Weights of a small image VAE: 38.5 epochs.
Rows from block 6 of the encoder of a small image VAE, named by matrix and row number. Rows with one number belong to one neuron. Each number is 500 + 50 x the weight over its row's rms, rounded and kept within 0 to 999. All counts start at 0. Numbers have three digits each. After the name is the row's rms in percent of the matrix's.
After each neuron's rows are labels from the 100 images, of 14848, where the neuron reaches its largest size: "colour at peak" is the nearest of a few named colours to the mean colour under the peak; "top examples" is what is common among them. Only what is clearly more common there than usual is listed. The data: photos with spoken descriptions (Open Images, Localized Narratives).
# gate: MLP gate (encoder.blocks.6.mlp.gate.weight, 320x160), inputs 0-159
# fc1: MLP up (encoder.blocks.6.mlp.fc1.weight, 320x160), inputs 0-159
# fc2: MLP down (encoder.blocks.6.mlp.fc2.weight, 160x320, transposed), outputs 0-159

gate.94 111:460476450486498484519485453602485551546532446476572506576512563428465525545542600543490561476515445566513562459444481488509473498392537525535542464406456493417485437554491561508498501533598523506509500562512585462430541547490471574446443572520510476481536513417567543519509511485479443507510400514601455409460490518556402512506412558495486488496429489459503594460409596523482510590532482599529532494416451551491445536444578531489363470530616470469556537484445451514469487508473576
fc1.94 100:550424482455524441520495484478572532587500457559509484562535446551450504502481509478547496549544433509480547509429568428499576522611542477543547436566486468625547398514483508375416496484544427502453553430458420522510478495420481536500578520503490532401491410397516423529593490553538486526558496523566443509443482471519544470553513586549474507512569455463482479479492471441626557541532594564536471542492629469517478558431483501510466533434546481533466543531517451454571467479582518
fc2.94 112:556521550507454470510504509425543371526511513541544434451486545539572536598496486414500557551596469614472538535471572549501559479516482441522503542549484497505441538493510526452550463428504501583490510466522500476529382446428494466574514514526515422513544501499561497474507518520449565642452524485518425491486468502464508452466402398561533538484569459498427433405509401419477555455473422463350424518467595557482484526517548494547545525501440464473463425483560483439565476540530499
colour at peak: grey
top examples: text has "sky"

gate.115 107:469486444532531544552457504543532560510605574532485583491498500480426638509558532530524444588508631537504530660500484482538555514507501545495485481449522493578500555484506538499470580514456542490462536501538572578490563463433573570557486495522517503517496515425504509459450327476537463436461495554450517535526551437530512517495460433453538457553508369471568514426454447507495475506470548599523543518530472523483445503416397483442553532409541490536550562430416543513475489473449478
fc1.115 101:591578534547440528507478528537539525563450531495464404472380472547527422570522497492503454495419576551483422516520445479627534486496436491531570530447556421526472417526445561519493486425486492511522495528530483475507560545469444527530500500577488501477526452450484572430551419463526500525475496543398526514445512381458508475430499477429515386410526461497544512443496381433396493544482582446467466469452499555417555442440405525508536465409534506496498579563472564438495491504521437
fc2.115 097:567503604491443454510546522474429462602531494481555434535490524503546473526500457483429460444466520525512540536484455586520441484515448509548611467451478457430425522545544484545553480436437496480507496482425534579511531451622497496489548493464459418514451487587523591414482496477542490491548539499438442509416500565441476532540518508509428454515499464527486476468494428664425490406625497391566602523534521541500539483542407534566495494536422555457432535441577449425503529514511491
colour at peak: brown
top examples: text has "sky"; text has "trees"; text has "plants"; text has "grass"

gate.207 094:477511474509476494500512489519483504547568523601487478613547487490550638467588424406507579413539514464454445562427488510497459498544475447562490554524488449419369509435543486504579383534491532549461448432501549475550475479522408487413557494539601407510532390461495497499462502558581469487450516505470483424527511579517483479496524484503544509504365492506473575435569508565541470484585419467547504551474494487558458491466479526604510401516514538527435482444552456477545506446467494
fc1.207 087:486490477537488459469467548527398531505356439516509480490437485491410440535478541546532571429456522527481415465485524503621560457493418507540495544485494500496513483535519556555598475460505490551469571563528566492522497498521480471526455500451504554484446555496482503453623574484524493512600459434387566449497548480480520494483564421394561495510499485539563520428412437457551476618460533522537510433459553506545461408403465517543528507409608471531487584558494604567536501532461544
fc2.207 087:469485506503489512528566471515434395468477471417592544581531555505449479511430522579601452487456525486507501500427539477539581429418464520588475517514544501533502466484546471421459487539521479507554506455481444551507518474519447407540591501431511526447477471534540541641550489394523496406545500560471492605518452423499597532487537595545441425461546563489470536588496532509465467484566479512578511476484473466448596438553432501523471471515477477553505451450498539425395384420449531
colour at peak: brown
top examples: text has "plants"; text has "grass"

gate.141 124:414428491398605545476535520512447588504489517471466537574523516503451601511447604523452494615446483505551579493445430506547512426517537532535476459388495433563477532518528514469475542493484545505414469543479512525525495445591546480445523488543528507463543408571536524524435540508598529400529478449525508569493573441507410479531654527507357541482517507552515519433550511406494485510445487484492536538491418452516531575420448549478464529527396482476517560446464522485511472523511556
fc1.141 117:482489593512517489539539542471417493501568537511602409546520545518494513503503485520542504529493563469537442459496463528457472548427543485508494537381528465577469587530507453433659543501611469501528596544465501505562552460562368475440526502531490519499503498503507554524513583484522504442488478474488566468537490435509462555468557456498468383509566511487570456500404463550445513432556479487504567540572461519514509425462446573490539487624468472580495443500455315547522448528523493
fc2.141 113:443541437485503485493515551507512558588417530509384524513496496446507476445480506531506525573542497568524488594554513529539516530508517487452422465449669482530579460468483483387496541467565460472561507452405466547452486543523560576487446468420540483543595559518474408473459438501558494450540502544511438532514507563407553496474502555532483491515475509445606598487534550594541495391466588522538546490449494451525483556399517456563537516499463561482474412544489521554612591535509466
colour at peak: brown
top examples: text has "trees"; text has "plants"

gate.278 136:438400480427482545531530502411465591520485540497505489554496525480421588445475501542454516545488518521559598520450419520504514417623545505498473455434479510614500444470492422548466501542405528545542404458467544566490525504593606546414497513576586513476504465604497571476436540478513548475512467453445485490498544535498449479450558513484401564505512517495482556493544499497501381471475476471478459517505497403513482473455438537620511536530461422535439503462520625602446498517436489
fc1.278 108:497473606525428513484477525439485556461559490490527482502497506477526426549453468504608579420430502516479474448474429398429490574479484459508493530309501500484458508472468448437668491572616471498533553533550457567493575492528490518512555426449507532488544552499576541466451511602477441536513404522440515500487459551502461459496486533477472456552634474550574423514467510528459594524478470460495487547517441479485536425438485535494488514602480533508431508577507461468448562530541481
fc2.278 124:460492465426526462503488438517438515622435512453432502508439555498547479461516466567551453587623538623489526562486464483477487500492529433518480538433535499511508460523531513474514486496509503499506477417413442509446506481504605523469556493368564545559553489500544527413557442595566540458573477510461506524451507569446499448439516440464601578505486545470534655417536566502477444422500497476509510496422497451465513505465545519472511434517431564513403401517543437573580543523461462
colour at peak: brown
top examples: text has "trees"; text has "grass"; text has "plants"

gate.38 103:586542654418545545528509455615614495577496517499437532562484527475425537539454495475542549597576403509467509530461516439461559506517432546493473546517545575465605495490531428571429391502475459552514580535525500513496503495540478511551512505455584536525551514469510531560602504480500437517572458548536558478589503565509427512555480528572516527506493478454476556462546444413552488544493445456587502532509509405554474389543460507485397496543482466475520518439470581497455568471467472
fc1.38 092:433482352552468390516471392458525517534547489471482403505588471475614469532574549517453505511508465457496496537440599569595581525497540470462597486597499458581456539524472470555476492562486509547543456501439563462513505471607585596585485421481500413457515440454408455529545457489453493521481528501528480601484546535530516558411442446506577543477517527466522528472504411491533447533424506503506432445514538575464505500414522535523526566428445484514432478479491531527538487465540523
fc2.38 100:471347442522442444490479448452521461492536470509375429566573491475549504608506580510505520544553478526441438460463504437445581506466494507449498458581388526572461569437512550457471545541468572576528537452513502560452503546519501476595453453507531473484541448496449461442536465457516461467528489532582500528566476456513510514533470448404481508504498429521477426576525389527459499488491529544442414464445543519502488494386539547446598487491504352531502478492593516557561474483565576
colour at peak: brown
top examples: text has "plants"; text has "grass"