A small image VAE, trained from scratch: 38.5 epochs.
Rows from block 6 of the encoder of a small image VAE, named by matrix and row number. Rows with one number belong to one neuron. Each number is 128 + 32 x the weight over its row's rms, rounded and kept within 0 to 255. All counts start at 0. Numbers have three digits each.
After each neuron's rows are labels from the 100 images, of 14848, where the neuron reaches its largest size: "patch colour" is the nearest of a few named colours to the mean colour under the peak; "top examples" is what is common among them. Only what is clearly more common there than usual is listed. The data: photos with spoken descriptions (Open Images, Localized Narratives). In brackets: how many of the 100.
# gate: MLP gate (encoder.blocks.6.mlp.gate.weight, 320x160), inputs 0-159
# fc1: MLP up (encoder.blocks.6.mlp.fc1.weight, 320x160), inputs 0-159
# fc2: MLP down (encoder.blocks.6.mlp.fc2.weight, 160x320, transposed), outputs 0-159

gate.213:121152190080149159169152132159138177111070094091098163177158179115138075133145095099128136104114089143103182167149139166163116156106087141152085161160096131091141122129098108139131082177163177138079127188086159186132141145125170125187137145038151153177190106127121176146138125113131152132149124087178092152119124115134117154147174115179143114134143058122143107099124161132151093140117121066167167151151153105103109066143165150158089134181153075150162145136051144090157131104080099
fc1.213:129106048065122117154113103078150165168063136164150136114133149144174099108151137104156129067135177088103131147153164132167182131222143154136159150167112127168170174070145172092085165119148161119132157118138134132080092148112146141163091072122104108226084108118136130125143104060093131169157153135149129129148132153058136121126144129155134185106163118171121152120115112149169124164126134138176124050141124135103162106147096123141139112127133172135180111135166090105137140023102145
fc2.213:207072118132075117171098121094115118114127139133151155089117126131209109195107134122115147072172153137137151095114168157122121115151098059087112155152160137147118101087144192140137112162122158148183136112173114190163129143135087123165109066195099055119045124146097116123133139125078145160184147145154157130181114079136116138126112102136151182102142127166082097094102064150125129154156143131144120134149105102109162139150101087079136157106101148097172200169162160105059121138166112
patch colour: grey (83)
top examples: text has "plants" (31); text has "grass" (27)

gate.7:129144120138115142148124147127158121109157108075105109126107104092128163126134078134085109126107061136162114210148097088149123116176144123134105102164107085124144151125178106146023141113110140142189142127019102158144108108144105122152094146141122083124153109117109067107106145097118116140119077152154167172131159196134143120146129110137188110148158178185104110111153109104208173152127173102087130126107073103061073130188142094123077121161170130176116130115115114144141096130052073
fc1.7:147113182104133138154178120145178126086138082168151098127123131087172155143142100130149153135161171126143091100101119134104178101116152151122100130177092169141179093112110140122136133106129156126150119143178125125102107180103105169086110104141133087152153141155126149101173128137133143170117103133171088129131159101179128106110168099172063150127056130096098137085145134116112108092120149142047159034081178159140116170216187168136130119188140150150076098099055080157111150206165158
fc2.7:109115101102096103140121114174164116138167094151106129105134130154162186148098128165173169154163161146085110001108166147119125105118123140166146123162145165083110135138118153124116143146201155159166097148138155130135123154096113108096116088195124146165138139194082133119178174111145107095145170133169130093157152104156142135139180091164084106146077177072153132202127115148131150091165133176140145051134151100143076158092129115123183103117122082172195096080116148137116126197098117
patch colour: white (84)
top examples: text has "sky" (57); text has "trees" (55)

gate.81:181103125140117142118153133187132137121131043173145189144148129128086134090063121110139157111161097162118132157154106108058120086143146143160138088100120148120101136168181142117068074152151183115084107094141143165076140119077162125078126138094119135099136170111155117143168074090112117161154135165153143130150119132124110135130121177096186149194121102092120154117102137113155092110108133172101144139122145207140115167097129156059122185144033030111117119163178113157128108085091153
fc1.81:094158138120076150130080161150132121106145193150152139125136139113102171069109173125187165162092091121114185124155144138143215123129124089115064134123136046206148130088113153144171097081105093107127155131160097122082105124140135127159107144163076115098173157136142125140141116184126153110123142068196111170076097126102113126165101162108108152107151142107114156142072128117152159225125103118133091115108203108122128103140140092141101168122190064102103125117097208133140109146148092
fc2.81:100147173095127111151079127107097089115133132091141145112101143120141129115099160124134117020087115131141162086114165125131124148114151118093144206186130105146092180092141083160132138041079102211146158126128092142219054078094105140167136132139076129141146164157112121158150132154107082112163152144121125117163106142123139080112134090141079153126105155120077112144090160116111124128108088095099083133158080131059153053103175136185163146131180132085110112142121160125163100081134130
patch colour: green (37)
top examples: text has "grass" (25)

gate.200:136107118092092112163158071151136166117174211118099111200134074106157119145121107112162156184066109144067114173182117071151086131121108067125172180129143126103140172185087121172148107121097180111143147133150135114103177159122132119119102126127137100140104177112155132124152150082128160112136138128093144100142138127135121109088180119130174124126105127103166111145159109112111054131186165118095121155200154139047096093167183084133169068153098098070140159156108121112097094120120194
fc1.200:109128101150147127172159103191150079108188053116093142186105082158070136151177087117131121135157073132171104157130111167153056090084130137119118092148096094063118106102081092102201065065107136123103094145165106104093125071133130103158141149101179105132101121097110131121089154168110105182133108130124112135116139143090156118127152093091135160165201186098119093140137132093098160186185102140140102027160137148112113126178116102127140141119170122083123126118100112123096157121131150
fc2.200:055123094132138164097137104131114096173127130125126108174158102171069111146106097163111134123121143160124139114159122097169077133115149133111082092138198084109127162193138098127156135162131114131097165043134142130092123090110174029094162152127152131171125060191130116066101134147142101118092191161098154112089092154158173055080151081165082134143146122113126157153131107153156163098160072124056103109113151164153123136144114123129178129105108162175111050145154104124119145147089130
patch colour: brown (89)
top examples: text has "trees" (61); text has "grass" (25)

gate.44:172143182139117076126120154136147161140109103114117155107101075138092115184106136172135151144128149096115149150159157140176145106162151103117099146136085175185131116119120063135130123128167222203108131140120155156160074125164052175091086136171099184119159143161181122136116055131097150126184103164166113165131079110113128148128081126127090177121102112098148114127126082176174140102139130122154158159152094065138168099101167174123187104054084131157119131111091180142123153157093165
fc1.44:090115135142176132111150132156095138160117092147068096127143150153109193171142057142103123065131110144133112171083153154183193120125153155160107125190080095160088172135196173120091126135135108199124158063095124099144122149171181099122116177132167133158102125138116132137118112123116123134174108122154124093042135131109152157105145120129167097126123168151121056164151165151130107085135204134104129108127207115130099158096101086132126120146077172141168158174147169104076189113168141
fc2.44:128187118172169111127120106111111144120112146129104096137135130089108131163054121163172147138116106123149134117097129109036137127150158164220152157151125102165073113074128144132121142163218105099096190125130169148193113092147111165162162086158088096067167125151159113143095075067193135136111154151109096169161096187126106154125130059161095118174103139091118137146129195155128134134117113155074155168173109115153116187123149159116148127137126154138147114098134092119052116159093125
patch colour: brown (93)
top examples: text has "trees" (58); text has "plants" (27)

gate.273:092097101140145116106110101126089109130085130103170113134147121119084190066141141156144115147132161128178200177144126116150222213104129145149158096084158133156109122131121109100126107154152108080091149112117135144144181162153144180115093134112168144118115117153160147156091095106130150150162085159106120110089155175100100095142089143167193167148146187078185140127123123139141117186139133155203137167126124086140078151121096125159094128189115114170109149108055060052134137065117134
fc1.273:162106140097108125093155143129094085173055116165201040128092163147132146167154096149145141091122166165155166153138173130177115208119163109156117102083072115153144132152129115146217191156181125124152127151190176099119113167121144153098105104113113119176111083174065135147149169106118100066073105121124218135157115124128131158107161098109115086140112075153102142112065165077149111119079104153152155106100104149150125115102091119094161123130141171086128148109138150119122139136129118
fc2.273:119130125130086062102113149179147171182115116185105099120122099133125100110124193167100149103151131111149175128084155152144062135154119099166132087143104125129116127066116190135096098092095151113137165102118123053184112142170108160115111067137152134093149087176085144142146050143119147161136109111136127166159194098187088131179120104152147151144126117072100107133113088088156116135123117088152082123155151138116161189195142020105088126170111096117130164098142120196115106146133140
patch colour: black (81)
top examples: text has "holding" (37); text has "man" (32); text has "dark" (26)

gate.39:152105137129104066098128145134149107100146048145092107151129133140090119123093158107091155108113127087136108112150054135074116157096135158134114140128150164136020122141126146164117119199130141131165107098148110126100200135121120105124097149153125088110103126181091130103118101120093131177185104156115158117102138108132163118109160170167106110147172086093134154139189089173153184107127144117146129200200127138124131164193085159141151106119097095109081128127051096130113189150099233
fc1.39:189136178169157099173093144125113153105039176157138122174113135140225117130150124110120108081162103129126157138157186160078154137132115095127109166101110117160150173110127098086136149137125132122134200111113134155199144087092126214157105098099132110155102121117147107128147119105117103142052202129146111122096067090162088146155118082085120133131098125085122147075098138111100063117095130087172156123066137165123152166070176123148157161089164118109080149149147162129125150128157095
fc2.39:121168169158083133123088078136169115068128144138113123126104187138173140146128109101083144049164154129130121177136159161095130114095088076093154128123105120120150178088119142104120085087106106162125144062142082120067124114152137104110150080074144078080119080086081042130129169131121181133158184061153125146168149155129101110100138141108129149134089174154072110110097125117108058181152126076065105141079118111098170098170137119119112098113140101080079143180142147111153132139173109
patch colour: green (33)
top examples: text has "grass" (31)

gate.64:142121071117148111122046071133157166129134073154149151161112130051103121128116127157135158124100139102098192124173078140155123110160177070133110143025135149139133133072101088126095109190162128135153133071052162137133141124117160116186076160138143191132130074152120124096119124142149133136109121163115108115124180147141132142107116175097147090121100124140141083140105112152176144104104080084133164183100202186178102139124109129121124127060145189144103151151096136131122194118096165
fc1.64:134148152143124100109142106148183100108092104123110132132134113094151200140117078129115132150154143117074107096110205146176131155182134150141157119095175123124167173168109063127163190074167160128179108119135124097131100175146159154106208152150154146138174172125126135169155137120129150147103078149154124218143151128104161082144146117119142149120069150151167114103123127132105126131097143069142109171097091119081114200143086106193090131063154143086113159163046127080095153144088086
fc2.64:125182105155121177118116142158136137110147143136072122112131132142132140144108139163141148121141169107149141131135167099124152088179039124142148122138151115147155171171139162172167097114118114150147111193145069068115120096160143086138178153178112143135109080144055092091086119173050134165127144069181110114093152091121084119151139059100049159102154145105126163192148061074101155121128070140077124147102115102127105096129120127085105137150147110086060173130143106112131130168204127
patch colour: grey (92)
top examples: text has "grass" (27)

gate.89:182101112137103080150148147138102127131193138100125141100122087108100170111140106086146192093086170134091105164161152130065077154101162145172044097129123124134114123113202152137181091117161152098191043109174154101152159139164148145101176159111145131056150119123086104140133085099108143144158127099086119157144161139114107130092134144148129123107076148143167202069095115173107086097137143116155130152167098078145154137180126167143141128106110117084112139140160025119133162130151100
fc1.89:192039060090091101153158094138122150142179129158090130096129151134092159128135129123120196129148184079128134112159123123064113151114135183151103116197150097083107102126177080162174148144127146115185203082144134138136088115157111192066097167117072107144089151151086159152091145105066130115089204168127141129119173129130117138159117098132175171101100139114117132088176074176104089121162131127163118103111122141164138142123125184158120066137131078154107129131112151123164113131100120
fc2.89:148148149102109113086141129112121093141157138099152133140151150107151137171095119069172102091163156085095066104105124180126130179188092091152094097142129177143054158147150129172131145126168163159140170181142115162164133131127086072146127080150100093101159114084115142060126198202126165112118064124120128099154130113133169067135128126059168105163103183148183127122136080178061133117154104114198189131165137112116086118129142136116127119115130149128180180117145095135119145133201112
patch colour: brown (62)
top examples: text has "grass" (39)

gate.287:157106182144129161090130144117094150156139189162147106206103191128087142107072183123129146117131060128104121135152136154105131170204106103118179133078118111185124113195159126144191136092088126080221131175136125130205144133175138136119174158144172120142132102096111139142152143090130101123107145150119148155118151162176132140112137098104165138113128123135166111144132068127082152138120207112135118100114116155098064158094129201069149151130161165154143079101125105167085151172130091
fc1.287:061119105144097149127141115105154151151146117124167148152180171194149138103163130126089138164121095156152129095135160200091140146164108087080122091194170094160050108106065118092139077175090119180145114127129130115142090124098064193071162090102142151124119149109169118157155123051108132137099081141150150137111105117146136113146107177161073136080161102164082151143152118135140122124031110066122109155135168090142085111089136163126153114098083099137096127159162104126128077149095166
fc2.287:115113145176153128135154164130120092132146146102066112132114115158080159210110127118122116112138083202143075136108157091100094114167128148140048130136123090168148154173172120159123118094103162126100078118103104023128089132132146103117133126149105126125193144129149069076093125152162113129119109135156125112103106112109197090107141077157074196113134087094145188172150111112169069114134106175126156107117175131096108145163157147116142082068108164120124148168176127199084140152179107
patch colour: red (30)
top examples: text has "red" (26)

gate.292:141081101172057141138066173121068144071147159145169097107147063113159150091186093109129124140170124115152138184097167124117149163146121101103148131192113081154128100130157127097098213078117110127165120163132150157121132089136108120091045159120142096125130139142146062147086137089067080107126168127115111095101156141128096121105124095156103122060130129128106085109208154126125107175103147111096137073159172181122161152163128091117132086146101177134105167145109043111129137138149121
fc1.292:067171133136196173101116123094121129060091161099213083110169147185179099137092123113126119124148090111176111086117149146120193125150062142127112143150126141161137154126120126160130071149170161144165151139111117105141043160106120139148082126091104062121179119074189141090106126097071117103223119132157088106110112106128122132130106163108083173116097082099110075171142103133092125139077137148087125118164134120098137132149183100153129164104130102074131145122117197125144130130133078
fc2.292:100150112131068132116176090092178130135157120166139110119096123150128120143124099109128172081214151168135119096114108190152130076092084150157116104125088185170140112142081102150118165197082167079130121192128134125098076095155084121114124126178168099052146138193095161136085127096175156122143155120072136061129108086059130144142129130172063179117066127158132118155125149141141161121096101158130114105062126071116130126155160123102182083115173122140142108140120162134097127137181144
patch colour: white (69)
top examples: text has "sky" (54)