A small image VAE, trained from scratch.
Training: soap at rate 0.0018, 15300 steps, batches of 512.
Rows from block 3 of the decoder of a small image VAE, named by matrix and row number. Each number is 500 + 50 x the weight over its row's rms, rounded and kept within 0 to 999. All counts start at 0. Numbers have three digits each. After the name is the row's rms in percent of the matrix's.
After each channel's rows are labels from the 100 images, of 14848, where the channel reaches its highest value: "top examples" is what is common among them. Only what is clearly more common there than usual is listed. The data: photos with spoken descriptions (Open Images, Localized Narratives).
# conv: 3x3 conv (decoder.decb.0.0.conv.weight, 144x144x3x3, standardized in use, each kernel summed), inputs 0-143

conv.28 084:444471489502513400416459491566664529599503522512542527529515468507464522476465534585501473502523513560519512441512526386438475500553591476556411486437483527481412498516568509509400542412465491403494510478434527363498491566517498451490480456468536509500574424528450509550524549539493550536535522469478560447490464479492594516461545573575544467564567523460475508509416478404545500497522498461430549472571514406479466488510510557369542
top examples: text has "sky"

conv.80 087:578592547499426453458633614497464535468416553488428472433484410489482433491589464397530498527489517422523430463488458529463518475492468504571537636498638465576577469536467463504542433521421503418474493526495496492534533501384493524460545501548422446457511460543542465339498491448445528517521509508417446496514535510533520464482486485527505523469601511584506477577530519511471574502530507482498420466462484485501547534460475501564505
top examples: text has "sky"; text has "trees"

conv.40 094:488554501465546422435537567465549411605553463478502568594494426537469542583474551522565491503496489496518459480399479417410527525527551516476524483497426486672568469528524523459396498475500566468440468418469518408535460514556495456514472482512432422490498500564477446530534405473436415568498511457497522509573435419515493456505491486481622422432513475565521502493545559460514496514501565471562381596522489512465533538474527500519530
top examples: text has "sky"; text has "trees"; text has "buildings"; text has "plants"

conv.84 107:424549521531453513540418427577701458506485494560507461532463445526464509545494506553537458445482548483554425503494466506475551511550508473492626504438519441504542649433538510474564481516469488475417536464495483482607526426506426535400500521518528489563501490481477513501386432438507520569449511541488468479604413524493505444531527521472578554523492534526462493517498462424479458548530488432518404543511584518541487411526437477417545
top examples: text has "sky"; text has "water"

conv.122 116:574499466484632520497561538505493524535433489494537473502455444499550519483486529524488528529637459467421562489510501405475524554486429549474415513495506486471529369634446488489617466501443522525554486530547460555489470473500554502569487474591504479493468505524573468345652516493463408562548436474502440518494551486449504509533516490530461476497412477515503527557615528475481394505471447531449502554474488514514539448456429532581515
top examples: text has "sky"; text has "trees"; text has "grass"

conv.67 135:472443509410689505533415464538648480569460485510567554494519449493578520554445560548535482494546444466439496482423476454443504540489587487508514491515489484511478481485550442511501556499531553502492479623473490540500482429566488548420530524555395433472480526499484507474554398497495508573470506565508478520541466410473519533470534496392550527413439496448525474524494572516506384583513532540496594424523466501520475504528394488541569
top examples: text has "grass"

conv.112 101:440518524466539519497507447505588433542580495447511472494487522494514572581420530540580475428474519531511433457452461370463411429504538437543541433434425368521542516527521533489457489494531496539612573416530522526572533495617444507459501480488402506555531465465444541458534498538421478565452565504531471450487473552528508566494573592416549549504536462528465533495501461482449411591490543588522433448525570497506475477477495471393530
top examples: text has "grass"

conv.57 126:442590478531442498373456525441549455507514513509527517576506572526497553545535487501496542504476481388394504513511472577413551538605520468543561589471547481541472591485491533453368514507574544419473511512459590525465507467451471576399479461493520390600535499516358554493505469458439541515474560524520466484536433484458527514468459445438546539564544539540521468487468495444412513499520454455484468497499580458486493571474475450400456
top examples: text has "trees"; text has "sky"

conv.119 098:548557533457519476489559477457612491526519515449441487541535518511560556499365573468523496500443528426528506514465503428456477507517441439476510447571471469577525469639561503495499445460478500486434492443444389487555535453455500513536441420577385490532508443532516542513557443489488443627543449500449571519498493450521521519494646522485567394568470542550449559512595522461486449524474608481559493537619470494488536482509492484515531
top examples: text has "buildings"

conv.89 088:542419511480434657533551461517393506497432506515573441467510515487577532530604461444549488405438477514429562514588480464459506501583509459562477540490503502528533502475379503491608460493477411552598531588553458523525568518478483461488542452481538451532548518554482528511514530526455473591555426490524397492545548430597531498456435535487502504447425496517491519522520490464475499527492465517532408432503605479462548465443463520496373
top examples: text has "sky"; text has "trees"; text has "grass"

conv.44 080:557529454551501448440438474580497561508534542467530477518524527563498529525491529443463478538473467452406442463474531496536550518437485506491553557461404560502590494588524479523495500494539568429463577420416607491509467479424405515460453465516576503530558478585495436441558445356453440563494558462444416566495541446519547504529501408496502485583468516577381505547487562432479388460511577492562505533512522503462551525456555505573531
top examples: text has "buildings"

conv.45 091:602551477503571539503525486474555536573493515445526445492499551573542546532406546458515500520510475437492553523498496377490490507512497477520518578533470498513520437565505473504578515507570552525556553552504467582501508422462534511531471440589410521520464450563453514394460431417472443618456381441519441504540511451506507444495539512438616368459461501553478443506564534475503459525449589510535377604504574470497536464444481459479508
top examples: text has "sky"

conv.4 112:456452519539273496462490481567439528482507541474495475459556581471428484534580430441472500461548495466457435534534463585511507392530459517485538435505610570422548522487450504516532480515495531417562587480507575479503462542472438522494464535474584548560526520452494514581539540525522528413489534505514504506500454588579471624441540485529452531561549464527581528480409438453484524447552529533480609466472500515537454472529539527475441
top examples: text has "red"

conv.41 101:548627446491503526560437480523467530513532542413438494499485467562479466535548466499511436424558555477489474482497500438473482511495468523467450549516570505584482595579512575408493517460532440570618547451509481569595534609403455447450457509538498544532537506501596464344566544457534470522556586479447455473481492479506514408520570511462509497554480500508493531510532491450439453503547602556516460446489566492587585418505523577482465
top examples: text has "sky"; text has "trees"; text has "buildings"

conv.123 100:430566484508597531476480476407672405572531471527505512415528520482545538546475536515523547505414463448480520497477519489527510473490539477535438517509446499525545435484514472542491514511492462449536480521480484475463418504572538486540565512498385481544570529490509563496648456627549469509559401543507498501522528433486503507487510512437452544476484415466557541462462466461511497517432486551530595437651376471506504509450460510630498
top examples: text has "plants"

conv.73 107:499556477500558494538424460563627504502562493517466484527470354555447432532509524517497489504568526476442452502505448618473497526515529507508500521417552504498515523438473500465519543505578517517487569392499542452471528439505445521415513496524517445538536511570444492454471488391390480528457573512450426485582495557542540473471621442417525482530598488526473449524566530478461454585585547494515444492469542491460570420534435515365577
top examples: text has "sky"

conv.54 079:549389462535558482510441457609519468493574462492450477422496517554526526542491504478461525476513572443421452545525502516491592561580456528571610533516510489533446444491513463475591555543527549534502495474603544564464474454424510488449541492470500561571491578497457467448487449371440468491424586592534434515508478413537492489581530450460416514478405479474614435547536566471511432483484512495525485609497503550429499459599510506502487
top examples: text has "color"

conv.58 092:560537489449447459491564521578568461607467538440512590505523501554596493519500551526518459422602461497441531486439533436480609498628469439518503484484471430482557418641508455456488539464409549527565565474444479458503481422568533467467479481504471524548465480508533478563590484494481525604465497487493437620551562440505537484498513478393479485502479544460465472524501562570481456498518539539499422552403421495454493454556420519470544
top examples: text has "sky"